Weights of a small contrastive audio-text model.
Data: trained on read English sentences (LibriTTS-R), 147.5 epochs.
Rows from block 7 of the audio encoder of a small contrastive audio-text model, named by matrix and row number. Rows with one number belong to one channel. Each number is 500 + 40 x the weight over its row's rms, rounded and kept within 0 to 999. All counts start at 0. Numbers have three digits each.
After each channel's rows are labels from the 100 clips, of 14848, where the channel reaches its highest value: "strongest on" is what is common among them. Only what is clearly more common there than usual is listed. The data: read English sentences (LibriTTS-R). In brackets: how many of the 100.
# convs1: first pointwise conv (encoder.blocks.7.convs.1.weight, 192x192x1), inputs 0-95
# convs3: second pointwise conv (encoder.blocks.7.convs.3.weight, 192x192x1, transposed), outputs 0-95

convs1.18:456495516469500455528546489491502474515503437497568505532484483555499505465461606536469447485481504459531420428467486461482457520504512486539496531496486560476580461514402533517407484630510563532499513483477537455493550573520487563495494482508379520555520466541497576441484509508522520586
convs3.18:490473499477515521519507481521491418482517524435444504542502528500467457539500481400505473513438483478498525501494465504469497519463474470511537522575544477510519593503509397523495471479472519565549433468539491498585497499504447558508549513491498503503506460405512481448537502495495468501
strongest on: the word "i" (43)

convs1.71:552506546516487531480474519514498490532512498426437505622499697428525434542474569453508481564518552503543473480486570525513447441523522501422507566487511520476487563537526513477509427452541450448497519498463454506547481495504507490516455527383416514479529479499512492466482492541540497546
convs3.71:515522464517532458534508481531529520480446431496436447421508404408567525535532495500521485467486551527492499494529472588480491557504454492458504515525487521544549496541509528704497493499455525479458522513397541502472497525488467468529546512520513506485504464401506447468466494446447435458
strongest on: the word "you" (38)

convs1.81:553507538388516428475495527475421491561490563465438513481507401489432570544481488500531507483552458475473487477459491459476457476518403532468507471435529481444432469478519542515488502485566553444456486605453483513504490483491517509465526513477559514464542440437479580434496515458418524481
convs3.81:396466443503488547483513475471523496601502487505545589479489521495495502486539487447515507485495419495504572506493483517531533549545473539541508485548506470509409515507504464441500495433446476473451532517565499513442518479487522469560484478517496558510534544508530546498549499569466524516
strongest on: the word "is" (27)

convs1.187:450522436505479482442516550497420576511519522581433510529508460527520459590447519538518437475483529433556526499451557496563534506517582475462531542466502508495495488541434487474456549565416509465539510484519476537521509473480430501531555468490505470518504544563469392516487520463581550506
convs3.187:511504495544489473505555514523495433545485456502487522510481461475468464522527526488461470567463637469473432513531447414499471496492445501453480532444418470471558511495506445441584507509424514398543536455521513483560511487551517487521527492503533532459424462497507478453474519505521492497
strongest on: the word "said" (42)

convs1.55:476484551465504537558536506489462453510482439469453458455530530519500482487470463540490493524458503508455458476474454511499477477508488516481495479595501516499610460522557464504564626514527508375507511523511460472557423564473523527500525522456445515515530515500514547472459505484539495498
convs3.55:468477547479482476499543501515459525530463453477495464428475479466540496461505565407476449567436522480461504444469593525541506562551532494536557470501531470434455438459495570599470495434457455525489515423444425493555498509515540560512465470477506521517479452419432477489446481474471454528
strongest on: the word "was" (39)

convs1.60:499449427473554513585472541526529514425511436497519561444361492490500459485507664498491517513469516518528529494517534527521487491475475493515482546433504511477540418503522431469495484499448528460485517555487518503505437499477481478516495481486474493521501524474458529529499439512476452470
convs3.60:530487539508517426491502431488494402456495509508515431495464518478574434529475405532491502537560533468551475539523543453539502477502527534471496537446533477514482421500423501489512543512503515407529514506524565493483523539486517531442568542500505520497512513518555461528487552516578485521
strongest on: the word "she" (33)

convs1.132:539473524451436503556453438474460472523487446578401424502537487482491403529432566485501519400493404504506477509501483506555520500506546543525518510478488497507570531539547523462525512539549487565571471500500485522478506454530475504531528438483474513538513488536553419526527518536475389485
convs3.132:428455459494470498496444478467493490502493457470498559482442476477444529566507478535482542560488527500575493533492511412464490511528528512520560499498515473550607502490551461545487513466472480683512506518484494485508484477454527487502501501482493575504512468435478491528525453488477503469
strongest on: the word "i" (48)

convs1.12:465455444580548503582467420468515620483520479525509496493517456519495483423476586515522490550535528540506531473472523470519451491477477477527465527553510506519499514537522542521442472549499522418529508470470465501551551510488506538516412435460442508638491557542418470528498460454508503515
convs3.12:528455507558501527515483427517557474423558509488415510478563498553457455559497503492465502451451522477452526498505413508500478510500491492424525499520495453449564510468481485495489505592571528519460528545479484526477474485496507445515426522460522478480471496506475490566442506522564528540
strongest on: the word "was" (42)

convs1.181:562481521532528459495534502520429578520524509498580460510491528504483525498583434524444520509463483498481528511490536486550517506482534516517445506639548497488517483455602461492514509476455493502539536460501517473424508525500499496509495589440535503472436446476533474518493535475467516506
convs3.181:467487492509501511518478488485442534531489486510586488536485495464425480466521524503458515436526503499513501506498446549445508458429454444480528546425450499549502463569433548452518463541591497489460494535516506466439544501500459393491501472466534481521537510494554501449553493524554506515
strongest on: the word "he" (45)

convs1.156:511551634494510472537489518521468514518516479440519530523501495527467527538445533519479501476484485494499454547487519524550472488526503545480476495517498437518512467544495458468497556488538530472561512506531480460480429525467579495456458504518512475476497519533479433524503526515509457549
convs3.156:494510508491486493535510423541474505504498573521566440490535527494535505510511479520496450470480537549549456495472480481481496522562487491540434532461489479497425473453496520501493437493507497523485477474449510510572461522468487510535504478462518524553493588562405493515489481442553549488
strongest on: the word "of" (56); the word "in" (38); the word "his" (26)

convs1.110:501523545511419495486471516447514468487570492493557517499451505438519481505445477511460497521508491514457430504491469529539451462470426556523515550563524435553363521515426423513546519496503471510475423504499416469436480536488501474507557499537451499510504507491520586473464420567456480540
convs3.110:458461513504494554536517447493509450540550492552516514522478581470521515476464481553462538484470512508546532524480487446502527423421490514527498486508517436442435514513508453442510513507505532448479478500512532521487544491578554485500461533493522455471532469428529507507537654439555501377
strongest on: the word "i" (78)

convs1.167:442551496516512451398491475472497522470490591502414471508511536466510496522463508529493486490536543447497586517464480497551496513528556496493450488548483495512409511540514475505495522521487429533433537490573496500500455487513462496433473475497503501560458570438509497475498492536496516476
convs3.167:466491511521502520513491532486505508548507507488547483410471536503491587527524500521569517502459492523519498416514549475489445476446511500543562478446460475493459485438469521487510504404541447417533493461541465512490502480520501563598456568513519516433490442421387492491506439451524447485
strongest on: the word "i" (62)

convs1.80:470540525466471468536521528532464500522562498528542492542513386474605548522570602554528495469476466516525440499487511503491481515490504501508474505545494538469464468450557498517539487550499454630543512544477478508470482499500489505539531511480569493484496483477490540485548472459520546520
convs3.80:547532574483503493518485503526457498510496474485510494542400364468450469530474517570514541575539460537493499497499386490511523533549482434494475568420457422493479481478471507460470522414527505509456502508569462494489511502513503493513474503503485532473572521469590479515526463510535480503
strongest on: the word "said" (26)

convs1.38:501530526445536439518461520519510554474548497470551484523501488573518507570533480495560531521604527472497417516474493500538550503474418554486478517508505507488470520486461482484514458493476459444477642565473461483460491474550536495458475512568498514496439450487534527483521518505475528489
convs3.38:477517523555511465518527575492493493466520523545498465472483481502524518454449411472500471477538506460462510464529487486461495368531362484522544487487469522476459440484476512485461516496467512516464535457623561536590502497520479505568412546403503437420455518478438493485491482451561474503
strongest on: the word "of" (50)

convs1.59:487493503487511487565482489501563493558544504596453492470409631494440507564411451451491471485502433454541503488458461431495526513500473503483516465557517512576527517425538510516522570524487493480453525600451520475490495480545498453521533526523514546423508463496432512462445534518496499490
convs3.59:497486515499514501487523488505477479567465423425451473503454460474431510476520457539535529487462526554515506526463445560548534575549399562572477474468522520488486537506517585593532522549467489484522406465489534546523502524518481570477496497501496495489508488454494527477560564453554497547
strongest on: the word "said" (69)

convs1.73:466565576500485523495469507528449576478496498488563566521469457512457436511465480514497531530472492457512547535469532443454495496540577517495550504507499466475452582507590488572517547501529497446403523450508476486471445564518545475481502528559604504510526484552438488474479540590523493449
convs3.73:496496472454471457491495528491444439546543550452555485565499441448569469545511490406490478504476475479520502501554515477488519459470479476528503492577569529514582452545502484548518529516465495459471508504427527526506506501492535534525557548540520458498518538428540466475492541560487480437
strongest on: the word "was" (43); the word "she" (27)

convs1.109:427511492504553431512543526469569535473531433495520468427538460512534502459506514493493504527506486460452543447541529496478506494490532520454556452489528521545590441496457489414496467506554467512521491468486486485507439254439497470505493529503447502496440483446574501492539467465464498511
convs3.109:461518544543518509514488486514454535521510571549518525513548371492453566466496484442471498456470561486440449462529451460484530503508496532544548547541479532498500510477553533454464496498551511521599499452458483544496482502441515513515529493490472499508371508457476462510470472499418471494
strongest on: the word "she" (86)

convs1.24:478512516493404451503458481458492453512500522466498506543649516512438491460494509530506578573560471577487527480500509516418454533476529495410500511489492530496422499504464479584521466497502394517516487458481468468521536408480485503466522527466523538521509554488507563487421475554514513451
convs3.24:549517484521527571504479501496495446517467517443472510536426527544591502554492570559543517483403453434468526418500496388436475514489469517460488407498443419557444459451531460508443495550500426525462531497483543494510471525487473507529472441552468499499449486498486462530423501471462462451
strongest on: the word "i" (55)

convs1.146:425507495499531580478481527465494500511538668500484513534438509519482473458499596477529526378466473447474531507496525493510450488510464513476499564506506486551450627486525510497537516328482470472542518439494559488482501493526502496541404533487516505545453484468472363492529481522479486462
convs3.146:492462508486488541482527453497545458398472482518528568449476477482501452532486507428556421491470524474502521495465511488528530541503522538531556452448495522451433463482471481373462499460519527432462472483509485501527511482466497472496542474478509519519504503551533550522526524547441515522
strongest on: the word "he" (52)

convs1.39:563501493515510455430521507522576527510488550486547482492470477430495467556518539458458465494495491474528455535445573473528546539482398507480485520458520493440373503466427482465498500466529488510440500516456597465508505508397482525476446505509499480588459537508513426586478497526448494492
convs3.39:551513449575486489510531497527553525516479492467481510474460524486495526461489458505484519478476453535516484465453580550462469488481576472463520431405482562481459518462498493542488432476548485548444539496456562441552494494539450463432484513519442466495488497545451512483420511526492468514
strongest on: voice: male (73)

convs1.10:518449497478547499509555517475522498608521527488517457486605596475581499549486447460462489557443617527481483503496510489541520504483565492490465545523493528498519518504452495516479575477548470508471541490518493541505503420489537534531507457494464509470445476454517561487503513527484504445
convs3.10:553532536498493479503490509507488448448544477463451475498397421451307473560471550557462418578558588477534516516504528444492502481382398488512514441452506444486525443472512504523510546497562500535527503464475485547478466498558542481490490534502484470499493482475544479484523504514532473452
strongest on: the word "you" (35)

convs1.189:413566478514551553526480475512581506490501580540522441518484490454449501498509511533524533471516530460522489464478505535549467543479494444520536461472537525541523574511472551516480492463463501485439537503529544522470497511507462483558405599468500516541468460476493501492580472457522570532
convs3.189:515483453474505502504504566497517466542511545542505448461501500471563555478497515537505577536466468483607540508504498462468484511463500491440498497588563523541493499536513545477527497536519551579515560503441480496483479517527482533587458517490454561472563533513516500491560501536496507520
strongest on: the word "you" (37)

convs1.100:516508501514455437470528595499524522533487484572584461516350483519574466534449557531529447490421480482496508481502470565505496476541555500492530472438455479534478484539494498522584497478494536444548502503528531493535520608430558523518504463523461520520491523489573471463482534499530551521
convs3.100:516456551485518508494518499506476464529480484498545504538550555476559521528476553479473487458442573442527531440489473493493495560537458547502489507484461480541497472561490517422499506512465446539530522428550522511530468527500532548570509522427528557473506535502465511522555534468498493520
strongest on: the word "she" (37)

convs1.37:468490475477457432477458450482479572514580435503515528502453516481462479575557488464488500518500437498476517517474485508492486535494459521445499555562534521488477448518516585407478484515414582437515469553509559443520457497487512451469481470512485526478495530623554587509456566477489590506
convs3.37:507558532578523503471485513523440492496540486456511518513511460507511507499454447568411492551458649521538497511483517488524497510530502506564567608477518520446508502498507493459442484505527518510539537535540542506539503487504466526465476515477437480482474434485505471443518457506472433546
strongest on: the word "i" (55)

convs1.41:469578524515504494511503518492442474493521476444477522539538546481519506487451546499419402504490496550493440460431507432498457491512477506489537534435484480470471392500496476563505508478466454580487529507517542516488442545497473463465511550454524504496483555539509535445542506489531492477
convs3.41:524494521471487471504480460484473481494526567513566456525566581525515474488555515466503550555519396523494533484492494455541487471509444499484537501455537516511464521530442544594445446515483453467397512485546521448525489516533514501564480518510477536482400447522488510567495435556511499516
strongest on: the word "she" (30)

convs1.92:525518495502480509417513454480498367491475491477484549435534498547438535539491559503547503502547498493541487489550480505492473522492428546522477504509493408522414541574471494480567441504455527483446447466518491567504567488470556481483404442568578464510568524490392450431484475482580493473
convs3.92:491478534491487483478469431518447400460491479427490489514491489494650508550494503501425507490488474493409537488491567433507483420438537524544497485496537422503505514423507447477504497479423440459559452463523503485473514458509528522525433525493469470459510533516484526526457604535437507496
strongest on: the word "she" (29)

convs1.106:509501483546490453480456445543541515585476483496552487507452517511475503479478545500472432519473479524517554477445523537473470511478561466434518545414477487505481488582582533518547469470525473599398531487413466500551552481459506432536522488502534526457525478493478460492483515478426556533
convs3.106:541504514485484538500529470508458592539569506484511422439470428561551495431448480500444456536475420424442516488513567470521476470558464509544522460453511568504403484446500482541462517581545559581484536434494490444591507511457526546537412507510535530517528515479472502467458410493539484508
strongest on: the word "the" (78)

convs1.103:531535472581489457356486489535418404520525461452475470463451477443529536529531522528507514562505372522518510514525449411495502485558530426502491485536465491507440426483513501447469458539476527494437509492490513496477486556453469561506521496528479507512521517438497525470462477496517539560
convs3.103:514575511534497553512554580507473759490531615504487512492473521524510459431468461476469380469498556473492490480494477542489519536496519509566526514496542425512529484448507506542505487552518459494495502521422493499513510491494484492495508482474486504497478504568478493486488414482490505496
strongest on: the word "is" (27)

convs1.40:476528523456499586427501488467557525554467432504518514494646549517486515475525589499487493554435585517513560489517515539520441456506529506514513484450479485481486528456449443500506505514464456469464499484512574500508475419553523483521473539500502466491494480528517524516536472475530520456
convs3.40:514500494464500498515491503504461545558551472483485474517572502470402509455472464495486488518544488512495481479541558467473496496486451549506504452563469568486541483506474469508530457497420487423436472438523497449449406493591467490465486457486465476502499483526510523540434506496506509556
strongest on: the word "she" (91); the word "her" (33)

convs1.184:512473494495470502558496460487478536554534376464593494438431415453529450541456444496533520491442515538500449483484499554475493485483426527483477468546490505471432452502499474491503445456580466474509498502413517535447498483436507486517399455454448492454504546493549470476515541476512394487
convs3.184:445456445501472477498503465520414482469494633451514506517472573502556415496485543532533565487423480523509434526435485482477458475499527499394496521523533479531466502494464535375485485471459498483491555527566521496458469504503535457480510479492486483511483544501564508521491487530456465508
strongest on: the word "his" (26)

convs1.159:435527475434584460427515508467516535476488510509548511503542403474531511540462477438484454426492457438535479500460577503508515509499489546530513566530537509478453608521432517458495464451503518592439525459503440470494502521425523461464541511524556509510511525495455577492426537485473491443
convs3.159:496541521463499511473537508507499485519475511538569539518548480441482422554444535473493512517525525533525472472479494436441486524531398530502519555505567505521565599556612505533558470518406427406461468451475537451444512457595522507474499508462553544491481454419419458501398462504448449529
strongest on: the word "was" (37)

convs1.160:473510483511442410546492547483470534468519496530458504539534545505475467460434525520499483489515476422468428496484448418513481499558552552538540421540480533524516523563479530521497557476498526468517580495507373526495495490497578531512487496477481525499533494463438547523497580467464457531
convs3.160:480483539479497537512471558531588507508504483481495418436514532531450552510484445509480536443499571508484489455453416536482458446492515464424489518483495495479487459486458453566541464508504499489540469478502489440542523473498447530558490515563555496552472482428445455442520442553534501519
strongest on: the word "said" (35)

convs1.42:503515547541432470425495496546414486474522592540438535496497528505510542502456463488499490474491488471569526512413508442540524540433462560488510504554517552565480463519539466544585459482486478506518521469444460499542548501467542435517517597504533456527414466543393529594566529508513483528
convs3.42:488447537445521517492483532478498471509527444559496495501523448513560468480555448467486431433459473444445470472487425482511434446459478493468494478538527431491529493495558490493535496537510502551543493540512427452472565530513495534513512501519474535436519495564428467367472506523414505478
strongest on: the word "said" (33)

convs1.136:485592491560468546495498485535536526504539443481474574456417548506506533493504482572523476421519473394586532520543514551452515482491516518465454496408504493401379474500571465490536538450472471442464506506452519504516480513477472517538442501454574457569510496549458462524531484559512528504
convs3.136:440499523460489484501489477501514497438545511504492462502523410491527510521512506564481605464529391518571558499514600497460529512506557558518507482489545447514460502523553491623433516423491485499442588424523481507494478502518527582503507530512526445470552471443476453491480447521508461479
strongest on: the word "i" (42)

convs1.65:456451476507502524566531529496554586510594482518550584479564490587498518488529524542497532479555503474502542480523478549578474452459459479544445441433578518488337458512545460471462483509477543546452538443535521525548503443522537507447463465484517483532505508544532524481440519530455423515
convs3.65:469442588448502478483451442492438402568580520490494494586498547548559513506532582553474505504540489513501546525490510534493481435516502502519468467537490586387417497458497508490471440402478512507497520440580510506492503518496473460525520500552488485513557476436497507503498476569488552497
strongest on: the word "i" (86)

convs1.186:466530500564506513464544524494496551477535555591475494530481528486412535473508529514453510490470487491523486503509491477416467488428512528489491530513501487441435486494509472539509545500505374513569527533514409485494521438515482428526421538465563492469454501521509524491416490471506433485
convs3.186:531513510533534565463463568494583491491474431450544560492589573517540471423494495446490501482462413492459466487483522507490513489486456516508444524515489479549471440471469493520476501520547525523525496530474482519526462429497477445483446535512469480495495549473517544567528542544536455462
strongest on: the word "said" (27)

convs1.33:369515490563524504516483491555522505463523518499510565483466418504500459480489491467508484518492504472503491465470532510452469520487529508606561435527509498478320428474460547498531464543505446611515467439488542495482459576519558504519516486516498443510443470511585451522584497513517444462
convs3.33:589500503496516468495574496511533498434490513475561587541545473506502517529518542527547529502490523518511482526485515489495509514500533491477484544451495494544564515548548526540522499486467490374468500544479438506529527489534557475483512572497522523511537510534546554521595478514550518521
strongest on: the word "i" (49); the word "as" (31)

convs1.19:497488489463474485427495530479523492517486481491452491454424425439469491498490582390479485504507521565530494515529520416533515459521505515468497543472546510496588520480456486559484466492503528661540494471426479390527503532509496526516539539528421479475472521461489451438500522470513522518
convs3.19:536474539513494462501470593516438497523525539485461477507546510480485506533517497488506499489517436487494461482532543569490471468467543441468487506469518527581562540514506503398423501508492529550521466455428496466556513517509443452495524484527469477486407552552577532466426464522512527462
strongest on: the word "was" (54)

convs1.168:552525566525514534464486463478502538500501462557501488508546442438472586440507595493472472404501518445458428536429488492451480518503548504488464511551505540559532465488398424511521477565531449407446530563482439471480492482462510498460536488505563518508465473438523445513466496493476524414
convs3.168:519453545477493521506518499478492491492545624523494466514384525589528525428456499514434551451469493430489554499489532426541506493471558511550500459517511461512491464486514491459516484430495539457513501437520431503507493519486547446512410457513544501485508522512555526490528509483529553444
strongest on: the word "his" (37)

convs1.70:585496478535635522493466544512503549520541484479487561509647478524491488466482495419525471510505506453516558485440465500537484479502505439516492451528550459491485433424604503476564491484478470462462503527503557562513504418578506400535507518494506503466480457525526444514616472504441526523
convs3.70:401487460545504532537549529498490546453491469490518589574412527483520488483503490460489495492438482501580450549557570511511539504537562493546474495464505490489494443571576531512539505476537454499545514544493432508488493560594537460477530510549497547530514538483479490511585506464509497490
strongest on: the word "she" (88); the word "her" (26)

convs1.99:514517522509466528518488521495482490518486536500495508484529509485508483488535531539454492445545538453503467542464468491481463517534540521468533489494481498468472519566506521466515494461536473488488515575525502498573484466501421456438462526485462502472476448482480451524450459494510562496
convs3.99:524509560440558514511543516561459554487498440514547506527438514556535540450511446440477440378525443471488476469524491493546542561510496467533538471524460445453468491454508457494532509473414505471499514509509494503512546534536436555444518445505479487582519487573498452512405575513535499518
strongest on: the word "she" (53)

convs1.129:445464493538475532512534521519517459545519569534488445478453474446462464477499550492477486454495464455502564455534499530508507550521496533439488468455495509499503569468401524488489503477524492589534507517451502514464578447495486490474495508491483517500487490573536465498461481470456474463
convs3.129:541465560503486439487367490480431426566515490488505469489496466518619479464522518600492507471492538516477467534492468489515475512544474544461472541546550515470495530530534564485507453508460497442445450518580465475476531484472521469488500564521494502484548507567512515454428467533514472509
strongest on: the word "you" (38)

convs1.44:512475501520527434486439415562532504513433519651480483555551477486531536449446494489523505427486457585466506510523526473470524546517516478520474604499481515545478535545494571507538471508474523489448449520481508554446519523560524568605523449566512495572477577501530534514538491492487472521
convs3.44:446472506501506497488458478511423475485523388561500450393511495524445440488505507550530497557443553486550521450480572420487537450513441510538511536527512486445473501490474458505465468490420512430417521463528499471500419481521448435511462538464569475489443425477459433482496449500480466487
strongest on: the word "said" (85)

convs1.57:469459527502499630494539424483450460476485576449505518482453532498474479499476512458523542487428453656511543498466502478519494522447548480503521538496516538544528445520545456541475491483434477426536517568504540570486478566508488445574552559529573502510498476496535550567510494520530446421
convs3.57:485487570443486528494469540498476438526497426454477535503499417494472515516573534529505512494412615504570498481477389435490514518441544486453529515483546462529508468486540491426526499471484474544608447478469508513539504535465568505433564482551504503520450506416465529450487496505509484422
strongest on: voice: male (74)