{
  "model": "contrastive audio-text model",
  "dataset": "read English sentences (LibriTTS-R)",
  "train_examples": 15625,
  "time_shift_ms": 100,
  "n_mels": 64,
  "hop_length": 160,
  "input": "log_mel",
  "spec_augment": false,
  "win_length": 512,
  "tokenizer": "word",
  "vocab_size": 8027,
  "loss": "sigmoid",
  "embed_dim": 256,
  "encoder_arch": "quartznet",
  "encoder_norm": "groupnorm",
  "encoder_activation": "mish",
  "encoder_weight_standardization": false,
  "encoder_depths": [2, 2, 4, 2],
  "encoder_kernel_size": 11,
  "encoder_stem": "single",
  "encoder_widths": [128, 160, 192, 240],
  "text_encoder_causal": true,
  "text_encoder_width": 192,
  "text_encoder_layers": 8,
  "text_encoder_norm": "layernorm",
  "text_encoder_norm_position": "pre",
  "text_encoder_activation": "gelu",
  "text_encoder_mlp_ratio": 4,
  "text_encoder_head_dim": 32,
  "text_encoder_fused_qkv": false,
  "text_encoder_bias": "none",
  "text_encoder_qk_norm": false,
  "text_encoder_parallel_block": false,
  "text_encoder_inner_norm": false,
  "text_encoder_drop_path": 0.1,
  "text_encoder_positions": "learned",
  "init": "trunc_normal_002",
  "residual_init": "zero_last",
  "optimizer": "soap",
  "beta2": 0.999,
  "lr": 0.0015,
  "beta1": 0.95,
  "shampoo_beta": 0.999,
  "eps": 1e-08,
  "precondition_frequency": 10,
  "max_precond_dim": 1024,
  "one_sided": false,
  "adamw_lr_other_params": 0.00092,
  "grad_clip": 3.0,
  "cautious_weight_decay": true,
  "steps": 4500,
  "batch_size": 512,
  "epochs": 147.5,
  "lr_schedule": "cosine",
  "final_lr_fraction": 0,
  "warmup_steps": 900,
  "weight_decay": 0.2,
  "adamw_weight_decay_other_params": 0.01
}
Rows from block 7 of the audio encoder of a small contrastive audio-text model, named by matrix and row number. Rows with one number belong to one channel. Each number is 128 + 32 x the weight over its row's rms, rounded and kept within 0 to 255. All counts start at 0. Numbers have three digits each.
After each channel's rows are labels from the 100 clips, of 14848, where the channel reaches its highest value: "responds to" is what is common among them; "loudest band" is the band of the loudest frequency at the time of the peak. Only what is clearly more common there than usual is listed. The data: read English sentences (LibriTTS-R).
# convs1: first pointwise conv (encoder.blocks.7.convs.1.weight, 192x192x1), inputs 96-191
# convs3: second pointwise conv (encoder.blocks.7.convs.3.weight, 192x192x1, transposed), outputs 96-191

convs1.60:148123167120153075087128052114114093104141143089123116170130109000115139107121113106185104196159099153129128179132122107143137122030095157121107126138150140137134106099105119143109132155119080096078105104154101090140110132117099143133133139043121136178073138148090170113155106128133171136
convs3.60:140117110131135141118044197110101143174171135137063138116145103232083150126136082105167073108145110114119090155131130161153186131170127077122134142119089133139129125098134098096101132168166136139113147122181159073146154122120131150157118147163091124157244149167167182111194095127166125137
responds to: the word "she"
loudest band: 250 to 500 Hz

convs1.41:108148134127136152104158113106161115083113096143103140084099149131123152111166070101110115131157188103090111110133185082145049136111113164080105154187135143107104091110173096132142092143128054167177129097141163140179158132156172232162178120168057198142062148124141183118120115095193143126
convs3.41:195124155209102126133147180142155151103121118198109153139168108173114137094088136111100106051148143098136095123104174092129135130085139102126095087160132115093134131151110134092086071127124114129120118124101150092119067102117150122134115178091181156182104140153128108176106051070196140051
responds to: the word "she"
loudest band: 250 to 500 Hz

convs1.32:134155076121138174187061113112133118122118142160123130093127165255106125115110122097160125134083186146136108112121130130117141123152118132124078121078136130136194112120157102131190145137107122127153113066142163185126111051161105162169104107121126128091156116097158174138179134122163136150
convs3.32:117080121127184173101163158119113158166114145132050096159104174210166162173142094118158170113099138161132106153144074124097120089133090088121144152163114169123121201092133180129140130135121161121111141165138121159165077117136145141131142138165135162075237162138144125130111113159211107194
responds to: the word "she"; the word "her"
loudest band: 2000 to 4000 Hz

convs1.92:124075113154100152082146145142116119131161157141122134126134089111151122119123134124199097144111135129094129131167105132102174140106128168152132154128154176134169093171111132130184110169147155134125139156120097084107093193147099115142145160096131142162154069157119164177100129188211144116
convs3.92:080162149096136137094101085103140141065092119073102121118095075133144119115178122090156101176111117125136128096145086142113153156138121140156123094137119127125111123091070104178087134178140112119142135176116133168120130098080086081106073082102100185083079211105131118150145092121173116107
responds to: the word "she"
loudest band: 250 to 500 Hz

convs1.70:164167092133133161111151206106134100140133122130121145152166127181209137129186175145107074130074131127111042115098093100119098132157162103116167182115156155117144097134110152133115098111121148146083134112145122115153151109118124123161165123114136110134086105123119104150095089143117132145
convs3.70:160090102166157109139121186153186127092114119156117102129142120165047125141127122173133151120128138108153230167114124115118083181177141121120154125101150112136116111113154105159140077116130137156105106162127073135133132145151171137136137123133132089128007135139106112230140060150100090101
responds to: the word "she"; the word "her"
loudest band: 2000 to 4000 Hz

convs1.109:107147106128133112107082091124119132154131135133104106189145191125165105109176190120116146076106146158110039143146151132139116080129089121141143102089135125110153137115104142119138109145129100198104162188136119121112187147183137128175138149126124131165106120087145192120126144153124120127
convs3.109:160108189103101126147076151109110133117069118087096112130079132080129112064087123114052145137092125094120057132099152175126137161111121153087136077114127134161185170101127105115120137177156101126170170181121096142087177135132138149113137161173175173200206128156098158152145178143123148172
responds to: the word "she"
loudest band: 2000 to 4000 Hz

convs1.0:093136171100181118042108091068056134085105138089134133120081112137126108138095110137101074138126147113097119192123135130125172138183129164106045122189177171104105119115066177149099152142155104090098144115104129155124117210121135087152126110155090143136091158096112081122065120124148135152
convs3.0:137101102108113150076100078119136139131123138133124125126116131126127080171133124167130126094145143123127087114197181113146169120190148116170121103099140185136027090129110144131169097106163169136084136124075167158161103121070171116071125115140102078134176164142176134106123118130153146101
responds to: the word "he"
loudest band: 4000 to 8000 Hz

convs1.59:106134034136185108142090142142137103171172121169129147169144135124133096134083160127148128137081155154154103118158140133169090118154135108137200090131151148154091133100090053134203109078120081117128109130155130113048111078123160160131117142141161142113191097088114154109147099142166129120
convs3.59:162119167159152207148223096190148131088103061115138124136164194136111029087139161070140117146116143137125137116157189169107110097155121150134084103105145114112165106136123137154153119167103112083131092150108159113131102107117112154109118176144100150059102108159123185121108148124163170147
responds to: the word "said"
loudest band: 4000 to 8000 Hz

convs1.31:121119135125144055147118069152136112138093139127119159131139095116124152151137119148109132138144089120144087171157120139132147182142158131140128132081176068152112051110151215115139147201120147188155089107116126097150145206151124142134196139148112139167233166106119063083148097142091121195
convs3.31:125097077103138088128119099136088158142097094193023057136119029188092074108136114115135163134178167138104140117184162135087128090130086050131139156145186083095085132091126104102102139130189144158079189141165127149172131169158151131158082122114103073115145130176143148122117118100113142145
responds to: the word "she"
loudest band: 250 to 500 Hz

convs1.77:172120107088098109098102153174144111159097126170136130153139149190178183111205115158059109052153135151091148029123119145137100110112169083139142137143091174134039144116173126123135125167149130150127150089141108106148086135123117178155131086164107096150210128170099167139096163124091111103
convs3.77:065145111130134066130120079160156130077118112126160110105100100207152125121156147123120146125208111109168099114099083140097039125149130126136092116117055129112144108115120105145141119120117145095074107125080208121149146128106130092121091080138108134074076092127099137179107185152113099155
responds to: the word "she"
loudest band: 4000 to 8000 Hz

convs1.40:159135162126128147140150175108127142105142081111125084127150133210165181160114140124129148141058122163105089117098147129138081152104159133091115107134126160122047132105109114133114123158087110183194052108093163116183160060161113103159006099133113137103058151144138150145099120140101090107
convs3.40:112145109135116127125152102116069099096132151183076078105126124235115201128132050110127108068102119140128069194146138135153126149111138134181176142126120065096138137148159077115141094105133076109107126068135091107144089094160116091144210153138137084084215104139100109103120092113102171081
responds to: the word "she"; the word "her"
loudest band: 2000 to 4000 Hz

convs1.62:154114112099129079199052180165045138138122138113141156070165172148180127174107212136180114112149142150096119174131087131130179131120139139186110148123150131115202083162119155126176132067156124133087137169131110098054130123145121138110127149121154132166194125151177113140084182111116120116
convs3.62:144145193130077106183137096069157163123137132097150230140157094103172113103158140130123100126120125108141166088154096065126079110147102105103095119113116117121173092114123148097131101128187085130079133092106091093108118159116117123127044097130114079165087178171088097101070079112064136103
responds to: the word "she"
loudest band: 2000 to 4000 Hz

convs1.52:136132114112107086137146121113122139121121132126119129143146114083102009087092188141124112127107172137159157121115137136134139150134120154138136108097130133085060092128087129128116088157169139155056180092156144139090101136104122113148138144090093196074206143077147085104174083173122110085
convs3.52:188168161143143177123115130176115147129072092083147134166108165161127189149122079072079132132152097107121115112124135082119081122123115127138120158141126144131140216126109167162139131094087098154110171164092198065132135119167133132178151149164116095157224182165166102150164067143137123180
responds to: the word "she"
loudest band: 250 to 500 Hz

convs1.53:078064073147127111127132130149145120075147110118120099132077103156134135187122104151145141130149139133123158115135199162139107134158127132147120132145149067149176102140114097152114107081084120134112122113149099126110119119123161088075135177098152169172127116132149141154181149156118159090
convs3.53:149134144093144164130118135172151127108077166163114169111107085032072118130137171119123122166101165134104144159163171142149154108141121161125185130121128144147105070170106149163163170133073154136175187151177122093155134112184111142100126152130131128187077158125161136129142147157106099107
responds to: the word "was"
loudest band: 500 to 1000 Hz